A small rotation predictor, trained from scratch: norm layernorm.
Rows from block 5, named by matrix and row number. Rows with one number belong to one neuron. Each number is 128 + 24 x the weight over its row's rms, rounded and kept within 0 to 255. All counts start at 0. Numbers have three digits each. After the name is the row's rms in percent of the matrix's.
# fc1: MLP up (model.blocks.5.mlp.fc1.weight, 1152x192), inputs 128-191
# fc2: MLP down (model.blocks.5.mlp.fc2.weight, 192x1152, transposed), outputs 128-191
fc1.216 102:151144161134134153127156165114161093101129135105166128176134097116099084098132117140114153143105165147171096120140151143148167136125128166176180158099158120065119135091141130135127155104096168
fc1.217 111:142110130166125154101102144111149114127132114138128089136103107109098110100131133178109088122124125128183136142120122135128142127116191153134163148135124100107132110097150122079122129122110139
fc1.218 120:177143166115130140133190123162122113119102149123154126113136111138135112087122157140102126113076119142148137105103127126114142151126087117121141111131137145127153146132104143171152126130111131
fc1.219 098:133153158099123097124136119111142137098145101101097173117101134115125138137175103097104146094141127157101116128166161146140124104143150114108127156100113087122113089131073093115158171152132136
fc1.220 100:165131125119128127138140148136153097113121141087163149162137124120133102097142143139124115147091158159154113121131141165161166140131130141130163153084158122071109115134124135110165160145112154
fc1.221 088:153109146181147151161172143107130097102109150101125162140123117118121136142154113092120134167123122137150120160134161168163172114148118133127171157118132122105144117126102116119162147140148162
fc1.222 122:110152139148144115114107143094165089123173110128155120138148150116079109077155117132138130116126168151108085128174156130122118079135142144126139123136125107128135115120109108123159132172118159
fc1.223 089:155131150142112167132153163119146075113115134081157146157146115125122097119138135140133133136102155116158125126148159184148187147147122139149172180101163114066111112118128134143155159109119151
fc1.224 112:123124131142160105087158129130129149113133146136143102147125065113120120116167134133140130103119136121111116134142128123131123126162086129133127123123128078124134147095143124114191149074116128
fc1.225 098:178150174132136127123135168108160087121116138090169148159112108134104113104124142133114113136109158123156119137148168170147172109145101152148195154094150125075118120127117121110153158120109148
fc1.226 112:127162142111157124075148134122140118119114142118130114124158144106130115093131170097151158126116134134102095102190113133113136101143160116125130112110143167142118134099130085174136121150109115
fc1.227 122:125106091120142172104152149100133134160107159128113120141128102138125102090108122139134132151114131117173147093121094119151134135141086144168126149146149092121148161124113128139151150086174107
fc1.228 119:140088099116127114093169133133116114107146154155141099173160112126094105149149130141132149127135156081113121137093132152120099113150104143128126113151105090118146170107147140121117104123136125
fc1.229 085:162117140146144117140146150146110092089132144073148117162121117143126111091171138094099153141088159130128125134144145164138154134182108146118166148097168114118134136115132107127149158143105161
fc1.230 141:124104102148174134111121160129112143128153146151138097138153090151111123073124096132143131148089147140165113097113110125125113141172091152150129129156117067143159164114122157147153131084140114
fc1.231 118:143137096132175126099154195105109141116152132122112101142126097085111067087128129116139147122062125125134103148128100104123129122091135134144122124141141130112140160072153111167099139125153104
fc1.232 092:138143141131103116145163150122135086116128138084160130159151126126123105117145151142131122129112161127146135126138137147137188154136114133136154165100157117099103130136144136130167168134104152
fc1.233 110:114118159118092172116129123087173127143134116134115151142102072142122161118107093137155109168160153143134124103103144159150129108139114186156144158128133083116138121114153121081148122117092134
fc1.234 104:138135160154143177117143183151131107148123144133135105141111121154095103093134157152132109103097115118163144142114110115153156151129136133153155119148154113110111153113153150155185138131090130
fc1.235 101:136120142132127144153141143121102109121111120105143134156146067157089136104137138124143131167128168101113122105140161129156137112141114139144155148100130129113145114144166144114166139094114147
fc1.236 086:150137158132130133121139161136154105101126145080172153152142099140114111093148134112114138123093158133159119114138154166153180140131106167152178164109156120074110130118131133131151169121109147
fc1.237 121:122140142132148124102145137091151116140146118115117143132127123108131114094160151137162119100083144147125124149151130149152140109097120144142122147115162103103096104131105055143163184141135130
fc1.238 122:106137128148168095100121135103134112121150120115127158150133073145117118111173160113154145133090174125126110155173133153134138131130088142138137175127145102124124093100162086121133161081140156
fc1.239 117:171144141126131142109129163126128092100128152093155126168133121108118114137141146120103133124115131126133105128126151187156169122141129150128173147098154136088079111095144110109133153129121130
fc1.240 114:173159114129118141119149171115103117107134136093141117158134112109151086100147143155109125093102151116152147110143151121136137120122142102123136143101146145100094146126130112177161138123146165
fc1.241 118:110107123139103132136146142096118119097101135115114159147166092158123101136124164096092132152116114097115112113163129149146141149148161130169124151094183141125087114126180106141152153131159151
fc1.242 118:114167115117125134152175125135128075141136171117124156126185147092152080119142176131121161126144137123121107135142115129129141158139154103122140138137153145134115091109119124145150126143152129
fc1.243 114:155149155114131126126147145140156082120112142078139132166140109093125107144130193131120141113126135124143113138130136177172158139116108138129165132091155147093064103102152113120141150115100137
fc1.244 088:140128139132128166123120176116138102122126130088159148150123113134114118094141134147142110129084155132159123103139145165152170135118110159145167167089157096055118139100134150099151180103124135
fc1.245 082:160133159144125147140148160118134093116123142070138161146129121132100110123141138123097136137091158125145113137145152176125192144149124139136171172089148128074114119127120139124152177127123151
fc1.246 086:139125136131137152110149162129146088097125149088151146164150110102120092095118146117110140127092175124157112118138149175154180154147116159142171155106173099078126135097117123143150164130112154
fc1.247 095:160134135142096125154169138114161088123111138107139145165122078129108114108123125137134118157128140127174132109118145137155208155160149136147186167106139110062132116133149124133148146108113130
fc1.248 085:169119157124140119111147166106143111117117143087176147166148117146105120093131123094103127152086186136154119105154161172154181121153100146137179151099156120077125151107121131135138153136114154
fc1.249 086:151140151146132169120144190116133090108134135086144147154124101125101111117130126138116122125089157133157116118139155168151191134135121141147174177094158109064119136098140137133148162109122139
fc1.250 124:112117108130102129127149130079135123131131127141131162128145071135099134103121097149154115167099180133130151135111127144126115098083118152181111154143150134137133107135151101141147136091102127
fc1.251 112:111086124098151072116124090161105105080101155136142122131166162128143131152140123112108172145138151103104123098119150159122117123176111113118130137124125066146150118131112126148184136161128168
fc1.252 082:143112169129133152092163148116161117115121122099142139168108115135100144101126140136117101162128164116171128113123147151148170124124102166170193153109154131088117137129130125141125165130084144
fc1.253 082:128120157145132133120158142114153110126116109100135142163117127153107130113132121147106126149117150120162157136133157161149177126113124167161167168102156145087108126143147118133142163139088159
fc1.254 114:151115114134159136093183160129125150140143134117143117146113106166085089097123124136112136122078167120138165126139132120116116127155097135143114136146140103122131174111096140156175141103170141
fc1.255 108:151131156103153141132168128177120096121101137112168112142151147119113105123160157127106183103118117139142126108114127145117142159142149166103148129099131132118147164109114136130169113151126142
fc1.256 084:142116145141139127147163150106128089128135143077147146147154122134127091100154154126093147127102165122140142137144146142131184151130086144134157174103178118089134124124127114146163156129114152
fc1.257 084:141128164145125143135143156117125083120120140078137125167121135113113111133150117150120107130110153124141135133144150159154182137137122156146180174085150114083093116138142129102160172117108134
fc1.258 101:139121159121118142114143149137133100144153096122120156139116077165087143075164123142144107119092174148110152156148180160162123081132135140123151137106157123100131117137137121109155165117101140
fc1.259 089:150151152124122115116146160119151094111130145085154155164161135129125100121122162119091139140113168136125108116160172182139177130147095134154160161091154141113109125119127122110159161117106143
fc1.260 102:144136152146135161117169167109120097105129132085152144164135098139111106102133172117112139120088148133142127124149162155152173125106114162149159179120182123091109122090143144142142158123118148
fc1.261 095:138135148125111170120161160077132091129116127102112121146129132107088093118142127146140139133092142107150140109152167162169150102121156135149145179092169105066105121104132112143127161108112164
fc1.262 080:160118151138134165132153153140142086109119137093161146171131115129104119113146130131119134139105149119157122118144166178168179116145114158138187182101168111066105117109139122109153164102108154
fc1.263 113:136109162146167150125137132139116094087131130123165120150129109121088130110124137136093152141097157108139085120113153146132149138151127171169168125108140083100145137088135136135144137095127168
fc1.264 099:167112152143104143128152178117114090098115150078154141167116103118108109092136120133120129124090151141174133115132169160164191129125135153147181173096156112057112107131106133141155174128129148
fc1.265 093:121135140152116144150126144094128120145144128132122139144119074127120119123121130139123109122133128151143111175117133134154152142088096151166159159137141106111123106125153099111180127083152133
fc1.266 092:154126167152145150119143189121120097120121141076171140162132094135103118098147132122109148117065154127145111106148163163155185135144103142132177151082158098064116132119126124142152165101121156
fc1.267 119:129108118112111102108154113135146079097091153116180144134159105125131096099141167111133145152113163138129125102142133131122122154158144121132122130132145119135138138132112120165163139114110129
fc1.268 123:123117113139095131132162100139136131130100150142159115135179111146095125135109127102115188149168156137165137097102134119117115161149119124143125109122121111147147171135164134124152122096081159
fc1.269 095:167111129137143113132168120095117117094119176075149137139138104129130133131167164088078146155118171148149107123112162188142152124168090154134148147112142134135126146135132103146148143119101149
fc1.270 133:127152112152171103092129149112147152128180116113126118147085122099126125130187112119165099085094121144120112159165130120115138089113092116119125158156111099114138116115105095142107176152144100
fc1.271 087:141135153160127167160136166117129087112114153105136127162128088111122102091132132123120149110126138143176113117136120145160185154123106153159175168105145093066111111120149118112150141094116170
fc1.272 085:179144143143136131117153167112148101112140147096141152171137105136125107091132134125084141130093172140155108097136137181147187136143087151149180174112156096075126142097121125132144163101121142
fc1.273 094:115125109094115111132171128123159096137114120122131159137162067114128092127131142137141127137143147139136132121155144128133140134098119102177122154121170110103116114126126093134166156111132144
fc1.274 096:150113165141128167121166154123118070105115149086166128170147135121116102136149148128127147124117140124158120125133159171155183147133150145138184167089156120097114120111118116133161152112134162
fc1.275 088:163133158134121159121147170133148100111125142083161148160132116139122110120142133135124119123100146129142137117149166172141185136134126141156177183096167129063109115119137138130148172122115164
fc1.276 128:140109134126129181146141116137148133122100171117127149135118077123151146100107113144119124154125129155185164094085152132135170157110121162161156162140143111100137134146110123136152166095109142
fc1.277 089:134134138127145098135165147121140114098118157089137105133156121103113116138161135128105147139118105140152117137146142159160135118143095131129141176077157148097106148098132083122126149135133141
fc1.278 103:145152134138116124113157167100110127112147155128112106154124096094119097081122107142144118127096129091156116119132127129146145125131133127165159136127145099112131162099184110151132140059118128
fc1.279 117:140116137110107122077137133087138131110127144112150131142129115126125133145126116120099136166148152095127106108115168190138141106165127136131148132098123138118108129062154145090170137091096129
fc1.280 105:161140158137115129129159151145135103124118135082137128161128111140137096122144137158130119138120130140149122133138135167146168145127122125119178167114151149101124131110144121106129147094124151
fc1.281 088:170145153131142142119164171108156084119127143081154159168137113114121102094133166126093150138093160136130109114143151175140195152133120156149173158104172129064102113100114125132151155135121136
fc1.282 087:132126169130124131107145139108161123127118140100132106157121116099121125093133115151129124145142106114173155141139113136159168141112117173150179159112156134087113136126126102128137165128094117
fc1.283 084:156134161133124181119162165113126104117127149097150153150137104134110121118129155123104134138085156111139116113144156164135192123142122150153179179095147120060106120122138127141154171105102135
fc1.284 114:125117136107151089110131083152133095106090145143156129126181164139141142135122133108137160139151136128116126096133133134102124146179106137117124126123127076152147121121101132155173135160100141
fc1.285 097:106090088156138112116120124087124130110158117144118143135110079101106118121124147098129124143103157119125112135145109123114114112113169119141116125139116109139118125114146126160156128095164135
fc1.286 095:145133173113128129131139122114129100121102125078147149115120152121122134128119131114104125116123122139152119107124167159141158129133127112114143136087142115124114117136094129165162140132068143
fc1.287 088:153141150147150141105156168119130103105135140077156143161129104118112100109144130120112135123078157143149120105148147177151186145135109160152184163091155107068119125110123125143135174114130147
fc1.288 095:161152138104128141137155136122161082111121161093139142162178130119106096093121139123119153151117165140155103105165145162146172129157114124153168160083166110088116137122108127127157148135118141
fc1.289 108:134102116111140097122139096125118116129114098096143125118146078144141111132165121115145125164119136154174103074128115118129154160126125119113153125143161132119158125140113112165155123140111152
fc1.290 114:122130130132131126141137134132122126147106142113134100136143085121118129133136130109101168165144100141172126077092144124158140118170152149150163122114139141115163191149166140090119120132095149
fc1.291 097:177144155135132122131140180110137112122125152096149150161126103129111106084138136134132118119066157134144131139140165170157172116142116152133163173106166117089105119138115113121141168112125140
fc1.292 111:109148115101112104133095127072157151150151106097115144124107102101154127124134169114129086140128123165131122117155103145164140115110163113098137119090127140100069100124139120079174158118121115
fc1.293 113:148115112180126151129141129139108126096125148115133136154167134117159121150130128130118160144118166126124115118110109156116140145136159124128129134113115067141156129064112142122180124114160147
fc1.294 123:115100128123187093075167107126115125105154110134112101142131149099133121148175122129126152117130133098099113179135120137126124095104110132132127116103120098141123149099090073145152122140159124
fc1.295 107:169124147135125147125130164121140065095127160102166149173126114111102113116127142144104128147118150125145105117128150172152186114136111161144171158113157126092094113101125119135130150128120150
fc1.296 097:172143147130159144104145159112122115123127125077160152163124100153114103091157161116118117125096161152171112081161168156173177107116112144134180151095165145084118147130119110125138152123112152
fc1.297 098:137136145121110107110131117116133133132158124106112153120119084116143123138165135120143107104115154151115131118145141122106154126133140119130150157136144117133138097129154123142155145139058126
fc1.298 130:164128171113124157132170176141163071122108155109154111167130128099100099102134151150116126113120145139147129125112131162146140132116141166140173130118118131096114131111134127128137124128093128
fc1.299 093:168124154143110151149133165103137098119114151092143151157131115135098121116119131140112115153105164126159141124136156172152171119135090145153180185093150107086121129133124120127184156135123149
fc1.300 097:158149127125124137127163171095148088100129145111152148156132094076124087082137160123125142139102146145161105107133134152160180138117118141169159156111172109072119115106099101149157153102160142
fc1.301 084:160128138128132139129136170102146099114125135079143160161137103129116109101138134127118121151093168132157124100137156182161172143138113161137176189091145106063112117116115136129136153108126160
fc1.302 083:156137153131129149114135166122133086115125141091151128167143098141113108093143162142113132112092138136152139114135141165161198143130122155130195158112149128050109108117141140111150152108111146
fc1.303 097:115151101113115118105133132125131107105114133108142144144178064111159083132150187118130137123134146138127117131171120139130165155115121105132128162122177120104092110102149087129153154089139134
fc1.304 095:139146126136127139139134124140144107125126156100133141147144124121136136139122135114098144140128147108139124156129157178131169113127117146129150148102136136131104111109148131095184125176143172
fc1.305 086:135104149160160112129137129077117111143134141106151116145144120143099114119159098117131141163123153125160144115147150140149158102129091142156174166110120096090152142146141117128170148113083144
fc1.306 092:156130165126108125143153163126142103121117139075161153168121104136123116104127129136110102129100154126145137122150156169154186143144127155150180166080159120061120137132130139121158186118101157
fc1.307 077:145110146141130130100154140102147111124124128090128108150108111119100122141147135125120138150116156121148126131153142176151145096143121146136137173096165132101125130102151099150124175120098160
fc1.308 099:120120178128116130114144161100154090107114137112164123149125114112100080083118147132104125135122154125166138121135143133139155161103155164174164160096164141091101121111148114127149181134100145
fc1.309 074:160124153147131141125140142110136096122134135090154149170131119153114118102148128134105121131098165114142136128160161186168172143159089164115169179110166101074113128114138123117153156118125155
fc1.310 101:159136162141129137137152158106154095098131150074139142188122091138092112120142137122106114136123137134140111120132162172157184130143114156147192164107163140079114112114132128111138155121113146
fc1.311 093:129142162131134155122139148102143068118131151101142159135139113094124095101138191120128115120114140139140096149126132139158161173113155142149145138120168156111100081119119119132157162129126135
fc1.312 089:163135171161126138116147161112159083110111148080160143151135117125100116115150156119119127131089144124165127130125157171149173139148128156132178177101155114098107132136125117124151174136124152
fc1.313 085:154133139138152145138145167113139100115109149074158141162152117115128094108147137120103136136114157121144109127135172181150182142155099157154190153091142119075108134128122128137154163121109135
fc2.216 080:139108145131144127152162145124122122136123122112133142153135078165095141143131111094105142163139167154143112100122154159165168120160056146136169128117162127090127160137159113121117137131136165
fc2.217 153:147133117098124121118101115165085155132141123124125107106094173135149139129120150135129114093104091097069131110129117102082097125094189103085085084097102122159122117151104152148137094114130084
fc2.218 148:102108133134121110166149091150080163092117120121134145131138157161154171148141091088131180134133121123101136114136160124113096151114119127107088120124105121165156138176098105158138117114126196
fc2.219 127:093143109136127142089064120141162115141139116149134115087107142087148131126126140150186117098141102122151147152118077105133142146102095132117129133157107100131109107111142108105098152121148122
fc2.220 079:126128141130135153115128136140156130126103126108158129129135095116105147143136165113127156172143168139171108088136150146153156125163077110119161146098151128102138142153131121100145140128124187
fc2.221 109:137117116132127129089160131150118083118107138131141097149167137101137111116152120145133179127125119130152115108120128152142132128140159148130136108141128134121136167095121072102118112138121162
fc2.222 128:141133090139143135113083114143110149106175122128111100088119161121150117136134173099132127112119104135125119137136103106088143110133147074092105113121110100133130131097121140158113132148144126
fc2.223 056:115130135105127142093147139105134103124139119117142158144182109125121134136172134096135131111135121127146104099128162190156140126125112134138164155145142106098107117121160109092115159081140179
fc2.224 138:131148103130091156141122102146152143114108141149119137090137126138153143114095139129108130156145127153149124102113103102093113151136149112149107127160124185136126140140161172130097118161096136
fc2.225 064:118125132097121135106138108089135128137145088134152142138157115149116140150152167085126139143161155134144110077123160161163160104128126117106163117120132126117135120151161127100146115123133181
fc2.226 139:161148111073135129073129153159097137166152118128135086138126123146104108128125163149151103106079129106117150162136084133141074106134104127105096096119141167146116164109154150116104123135138093
fc2.227 157:135131141093152067132167128168103158124125092108145109134127165146128123152136107102122162132123114135122143125140136117139114133109092118107105080097134163120137173162109097129107112177140169
fc2.228 121:121138155148156152130119115135141142137153124138091128098111162125167174096146112122173114144140102158132131128138096101118149122116088107110141134139105163144147127153120130125147156166087106
fc2.229 083:122153130128119154118173144127151104132136140136145146159161076118114103136122137117112178149147141108134098103153161154135153134139139134149156131127155146095109141095181106091138124104115188
fc2.230 148:143144123109133058104128137175145168113122116106141109134123173118129114139163124129139136108109101132121138128169127113133123133117119106111099119101142157115112163151120089133106155201155134
fc2.231 128:104098130112093108116107104120138129126115112140130135150180097166154180129143116126142131140158141104145150103122151160135133151150083157150169169161136153141152129141179105085113122145111170
fc2.232 082:106124134084113117084162132155142122110120132120159100140159103112108106128154172126135151110130135105158128116110142152133134135138105130132152139129159089121121163119156088125144153107118183
fc2.233 112:135138099119119096111110119155101168132138106117135118090112153144120147157104145103126118110131122126094138109158119075111088133112104112132075079119128164167136162160134145125080099147118105
fc2.234 125:122126125122151116145167150132113084121115130120147139172153166118139110131138107111095172130129109137141100135137164172156140140117169152132137121116119134115121130113110093107135101150183168
fc2.235 113:112129100169140156147108123101123120098172145150105127116129126098182135157137098140115136109139126146140084137111154130075130141121135111145133150169079116136126115104132160137129112126116157
fc2.236 067:119143147121145132121175117098164118134128117109142141137137084111124121122149133112124158152152166121157110111135134170154170123135114145131178132127143141087117124094152080094142123098141172
fc2.237 139:122161101153134136120131136136135108142186119136093103121141118126151076127141113132113143113124126157131123166155083092104141128146140120150135128189125139131130124075145106146143132152151108
fc2.238 153:130164082101100186128107135154140157117125139144111137111160130129151138125112133123115160133142092127138093083131138132124087137171130086122104151125120142124145143121140192112112113101114127
fc2.239 080:119127124110135158120152115143113179143159097134142120115094101143114161148136168111133112114130138125103102115113135108123115103113144118116101068136113169146131154154160128116162096122090142
fc2.240 102:105124080093088090101109103125115138119101113119110133094157126122170163184152167098128128133160103131116150101131119128129120154133109114092102151138123140158106100142122092110113135147175133
fc2.241 129:138146095104155169117127144128110149152177115105095129143121097140143136135158143114140107113112130140138132109147145134153141103120096115101140154145162129108145154160174136123173161097140140
fc2.242 151:146164146132118097171163106159115098119145130093142136130144132145152117150097130114078131136136135150110154157139116117119118158114142136113105101140138173131104131119122110115140114179139156
fc2.243 094:126118130093152163115150130156105186158160091122144119112075092143106164143154166107155122100116143125125129097119133125140120105092136111098128102117134117123143174172155136122180135110108145
fc2.244 073:128137156110125152145164147111150095139114128118158156145167106131097123114129152100121141138123137163165111100104153186152155127135076146129182144114137134085118144130135121098131145116117168
fc2.245 054:119112141091112129112157134117144103118130098123154151153169106112120122132168144117144133109138139134140112107135164190159131126125136141139156151134132127106100132125139080076152148126141196
fc2.246 066:132127134134133146132149130096159096119117128133137133140140094111125135132137126125125129158156151136144092107107117186157165121133111162154182135145138123102137126110158102092118104094137148
fc2.247 080:123123162128133116112172113137139148116138114107133140138136116156124149151158139105106143116139142150148114091157171151141141131144095130133152116124144150118136148145132114104156151161059196
fc2.248 063:119110145133135149119155110098159090129119127122130144148132089126128129137144138118119134144150150132153114116113148187160178110133161159131180137135134123095138124120154080088127132117142159
fc2.249 058:117129143100108167124146125101141096122134122126134165147182111118129131119144144100129144125132147149153102091107156185154153134134138135139179153140134124101124123111139109110145138077121177
fc2.250 141:130139109094124098082111113150131156134132098112147095085116171120144136123141147110145127096118120125119168122159109094128109139147110112114110102120111131155120158139117112137130144163118128
fc2.251 113:110144131145126111154129085144135146097156115118153151142109145129162136165113120121104112108155137120081113146118136092080126166104153134136097101147103119138114112120124139126096127126097138
fc2.252 078:116130150109149113111151140128172109124136105111142142164163103111120117136171136101120133124124142151125100104144148169171155107125108159136145154132160105083100124112151075097129161148172171
fc2.253 078:129116136101135110104154148156142108102114126103154127170162098105127108140169143124129155104142124135150116119128163172189140143124129132132152152108160088101113146137134080093137162117182176
fc2.254 150:134141145107125064134185148162145133107123132130148114160144161127119109131131105122139157135133106133121136148147145122155110151130107140141114095106131160115121167147117086118117141161147163
fc2.255 106:113132115116142158102148163140107129136149097139144116136148111113117107111148141136154157107088130119162118116140134130126139121103100121128146126135139123107116154120134127144169152091118168
fc2.256 069:106140130118135120094143129137137124110130118127146116140146116098124119138167141121128168114152143129135119112155132145143141132113156110128137138142143104105122132133138055101131147121162194
fc2.257 070:113122157072133120092158154135145118117129103117156131164152110120091119114163153107143140107127129124143117106132171167183119134142116145119163140105142117110120166133148104093145131096138203
fc2.258 099:062121111120117167101100106128116103137142091149118122085126118107153147139111168116122145112152108089110115119151112127122122147087142132127109104141099154153099100105149108110124111130140144
fc2.259 070:119097153096139115110146124151138113123119123128145089168114114110109111139171162140131139111148136128138121121111139163157142123118112135104164139120147094101133140136132093091125132101152161
fc2.260 055:124179118121110105141123113108141135140145128104117137140124099105150095172129154154118118103152154143160115108133177131146157153102143102138173148137138129089118118142144111127156157129134138
fc2.261 099:119109140150139130122165153124135086129138127152143116162178091140116101113148088145126131117108147137159108146123167160161117126150090176165166143127164112101123175132149090099125165108124182
fc2.262 063:132129152113137148113171152105151096117121116114160144152175102121110133120148126107121153128123152132157105101123163188167155118138110143132168137122148122086118127116144107098123151098151187
fc2.263 094:124127155125128127131141120135125130134124129126151154123136103160120163171102145104118133163148159145116115104098139167127135109144104162130133084121132129143140135116120116106134088105128159
fc2.264 090:109110120095101157129159104128114126107125112136131169150167084129151137155143174111115127139162153117126100099099165182148128165125127127137142143120140143128112128129159138091155138124121176
fc2.265 115:103148092100070135151121108166125113101117132127129133139187132098177110164139159129104167106165067141153144108126132121127127209134134103140137158160131128127123142131134148103131128129128179
fc2.266 071:118119156123122163147173102113132103129129118121130161145145081138138145164128147111106142139160144147150116113109155177136157135116110146153173141140124136096133128104141128107162118097117176
fc2.267 125:156151136158136130140111147147127142104122123156118120116125126117130115091098154132125105096111091128109127154122109092106085149113180137119081118123106155131100138123148131130112136106150115
fc2.268 140:161165110120151101094107164138145143113178109087127132140102173104148114132190092130131118098122091147125121130185149137163151096126109101121133156119114148107103121106109104124145156171156125
fc2.269 098:121140127136121138086141137125128105115131122124156138156147089107139111123132139118131148127129132131144109109149156156155150147115141144133149141112156117106087130102156085096141149109164199
fc2.270 152:114131100097092158137115121163126103143091124136143120141182113144144135072125138154147143124142105102162148122120142125151107181131119137132152151134139128128134143142174134084087116075115160
fc2.271 078:113114147133126151113165137133123130117150116147137112166157074140137126120149146109119155138136160153150118112116139141172147145133073150133164107132155133115125159108144095103146132094142204
fc2.272 078:107137148129128154133156112101146094110148126127124146150140108113146130132135132099105148145148168153139085109113140179135182122134133134130174150146130107103129116092124104100148121092136171
fc2.273 113:156151111140138179120118139169144119106128112090116118095116126099156112114151172121118170109116109164164122113151137154164121131153172092099143141097168140098141149127136129129146128133106158
fc2.274 067:087082126110123144105128123109096127138126092163134144136185142143137147117170133083141161112118133153152112078122152159164113146127130143127161133125120081122134162152110100090124148105151191
fc2.275 063:134139148116117138120169141116144100122114136110167128146165100122095126131150148113121150120124140127166113120122167173153151129127109134133168139132146130087102130117155111102144143111135170
fc2.276 128:138123133102150083108138150169102144137149077118150074167110126134102107134165110148145140075114088138111180148132154101123078115080105142113099104112109157120132168149131107110109133112148160
fc2.277 096:117137134127130125104132136137144108089121136144161121158156108100109097134128137096109175132126137139157095117118169164150128154174157145137143158110154079100113157100133088100136143093151208
fc2.278 123:123135084111097148110114120107146126135144112103130146124145096118152137153155135129093107123169155143135151121159123112123143152116131126159132158189130173106092090123176118121118146179132150
fc2.279 115:118131104089089145154124112140140126126109133122181156134145153144122154129121134101125174140161133127151136076144188119132133113131144091112122137121144121117164137175136148118096120081101176
fc2.280 079:133135108100136111091114106120134138138107094145185156101142124117127158112124122124145129117117178134154124096136132165145108105137144135123119111119141120138145145132109115164147129101133143
fc2.281 056:117123109101126158101173131145131142120129113136163125145134092124129138155133148120129143122171139120163116098129145148151158133086111143122164108120125137105109166132164092095138130108122175
fc2.282 096:093112134109130093095134119156137120098140117119145131163167106100153118167180131119137144108153124111131104126116132166154138165142118142130141166123154077113111119089145087096124168134177171
fc2.283 056:121124156105102151125179131116146102117102135109169164156171094130101120141143139120120152116133140125156110113116140176147147132110128140149170152130160109088091117122166110107132145099123167
fc2.284 129:131137142128127125139157115163122120098139132131164151147134133135117120139086127126078138116140147110103104136112136128091121161107171160175115097135121144114114131085131152129121110143093152
fc2.285 132:123141154161095128154082127115155128130102114145130155121140140145106128100106145135151091147138136145128162133110141116123136154121114120118137141119119125117126114164153143102109157108132135
fc2.286 093:132134121091131163099119182158106137133124123138149110154146118115119115099154185142145144098095102118102115101131161147169098131137143140118120134104156140110087167137161121109125133073150167
fc2.287 066:122148144114130152118172124108148116136146104117118161142149089123136131131136137107122138144157155153150104098135134180155171114120137134129187145128135133092134126107132109091163123096122161
fc2.288 083:091087144089150137076138118095119147122118129134124131146160120151116139150164168082127146144134125110124114092120150168172140121151073152138144152121159095121132140121145106112107150087152165
fc2.289 127:132133124094122173135120127165116144114114142146150122121146145131133134126097151097105201125128119115137124100110138157135100129167127102116121114086117112141149152117107184128169101069102167
fc2.290 134:106101102126156118103073108123091148141170094131120123093117161132139136111165163110124097113123109117097122138136107119115125122136182075079097114116100103164112094133132142130171128125156087
fc2.291 084:092101109102128149117132102116126123102139076133106156117152100166149165166146149089092121135153144139096085103123165185132099114126171126124109130133154115131136111140121138109145114118151176
fc2.292 133:103089131151138112165131143070119099132147158152073140153138137166124132108142072113094119128115134150095097176098133146137098133160116173171121141173134114144120111123121127115085137141132099
fc2.293 150:127129105138096073148143120137148095121137121108130133182166103122131098133146087132124122158140142148132140128139118120143134153129161152121137158168186105107117137145157073114090144127148158
fc2.294 126:119136119155139170127096104074126133130155146137111163094105164132141156139098113114124111144149140152132080108133128110102132125152090126155105136154086134153136089124094160145127141164102112
fc2.295 066:114127105098134130089135119138130157140157101150137115122123096124136153125144172115159096121136130135124117095103133116150140119107143133110122084146129180138131164151174107102105121148099138
fc2.296 065:167132152123105149142127135128144128138112127108114133144143075139127139137094114147102135163158165145175117115096115164152169137160133141135192136106159152093151130106144143100158090092129135
fc2.297 118:132141124148111185129115139159132102112114137141158145138173112151146127116112140143106159113116097136136102113104152157142121155156101153149133146145155116125103127076165157094117131088107173
fc2.298 081:135129104126131162104108132117135115150110132165149128094162098145101122102125195128136100124103126145138097107074128126130102115134106132115102079144145184128122154151188154134089124122067110
fc2.299 079:106136107107093169115132137132137102109119125146165155142177112077132118133140167119120145122148129115138099122137158151140142158127146125127142149138136112117072106104172090097136129121141187
fc2.300 081:102111119119098201122133113147108143123145099164135129124126104140139146165128188141146116113134119109128102107102153161147109150113095116127122114128159121141119142134159149115174121099117174
fc2.301 069:123135140113122169118161116111142098108137125112140165148164096127126129133146151104109143116143156137151098091122163178140180124114147143131176149130148127097109113103144112109144132082123186
fc2.302 065:120144151112101133129174134115156108123129119127153149163162083128131110141144133127126141134146153138158103100109133185153152138118083143147158139129145149080114145118168103090134131118124176
fc2.303 111:136186113145116196136135150154156126131159138125094138123139096140150114106093159129114165119120096146164087089173156138122117139158138102159129151125166162094137143083159164121132146064105145
fc2.304 120:129113119145118113105129118114133086104120117153145117146158118116118134123133110138135163119142146148151112111109157154139123135124170156132150114142117145129167149118122104096098108143129175
fc2.305 075:125117156120150146093130141120152122135127108120132125139119092086116118118140126164142134119132135125149097127112135166159128114118130132136172139122136095114155153103125100102159137094122162
fc2.306 076:111135139096109114113172127130160115112130106102151147147166111125118132156154144096113148135166149149153110093151160186168151131139108126139154137104146147100112138131130090091151138148127191
fc2.307 072:137135137122131137099151169157162090110131121135160109162146101097107089111140135136123148116129123118166091122135167144164127140156134142142168128109152093092111162095153101099134138091148197
fc2.308 111:120123127106128075109149123160151117112126132088127129162183112110155107146179119123127159136154134129128115100141129162166169131159105127129155157122162132085123139130141057103109156158158155
fc2.309 066:116134146114129150101168156116148102118139115130146131157144100114090109118137141122119157114124163135152097113139166174152146124132151150140168129122142112101121136094135090103155131111139190
fc2.310 065:133147126086144151078185150129148128138164104114152125148107093109097122123153169118122121125125146114137103096123146137151163105110169138132147103130140185104102150119168104120138129131082127
fc2.311 104:123115146163134157131121136097102110102135121159125158112150082156134156137117127100082127153114107149128098099117171167160117129159109152158135130116137101125124146129145149121148123094136192
fc2.312 073:091105124135117128117143126119141115107132099146157145128176120120127131137159130099122162132170113123143113100143181158137119153141131132127144125123106155123112152142156083054151121140129224
fc2.313 055:126108146129138128114155134134143108108122128110139114164126099122113148131148142129115131113141129120122097117106146186141142104125135147114149131147145144122127164128156107101128097106121156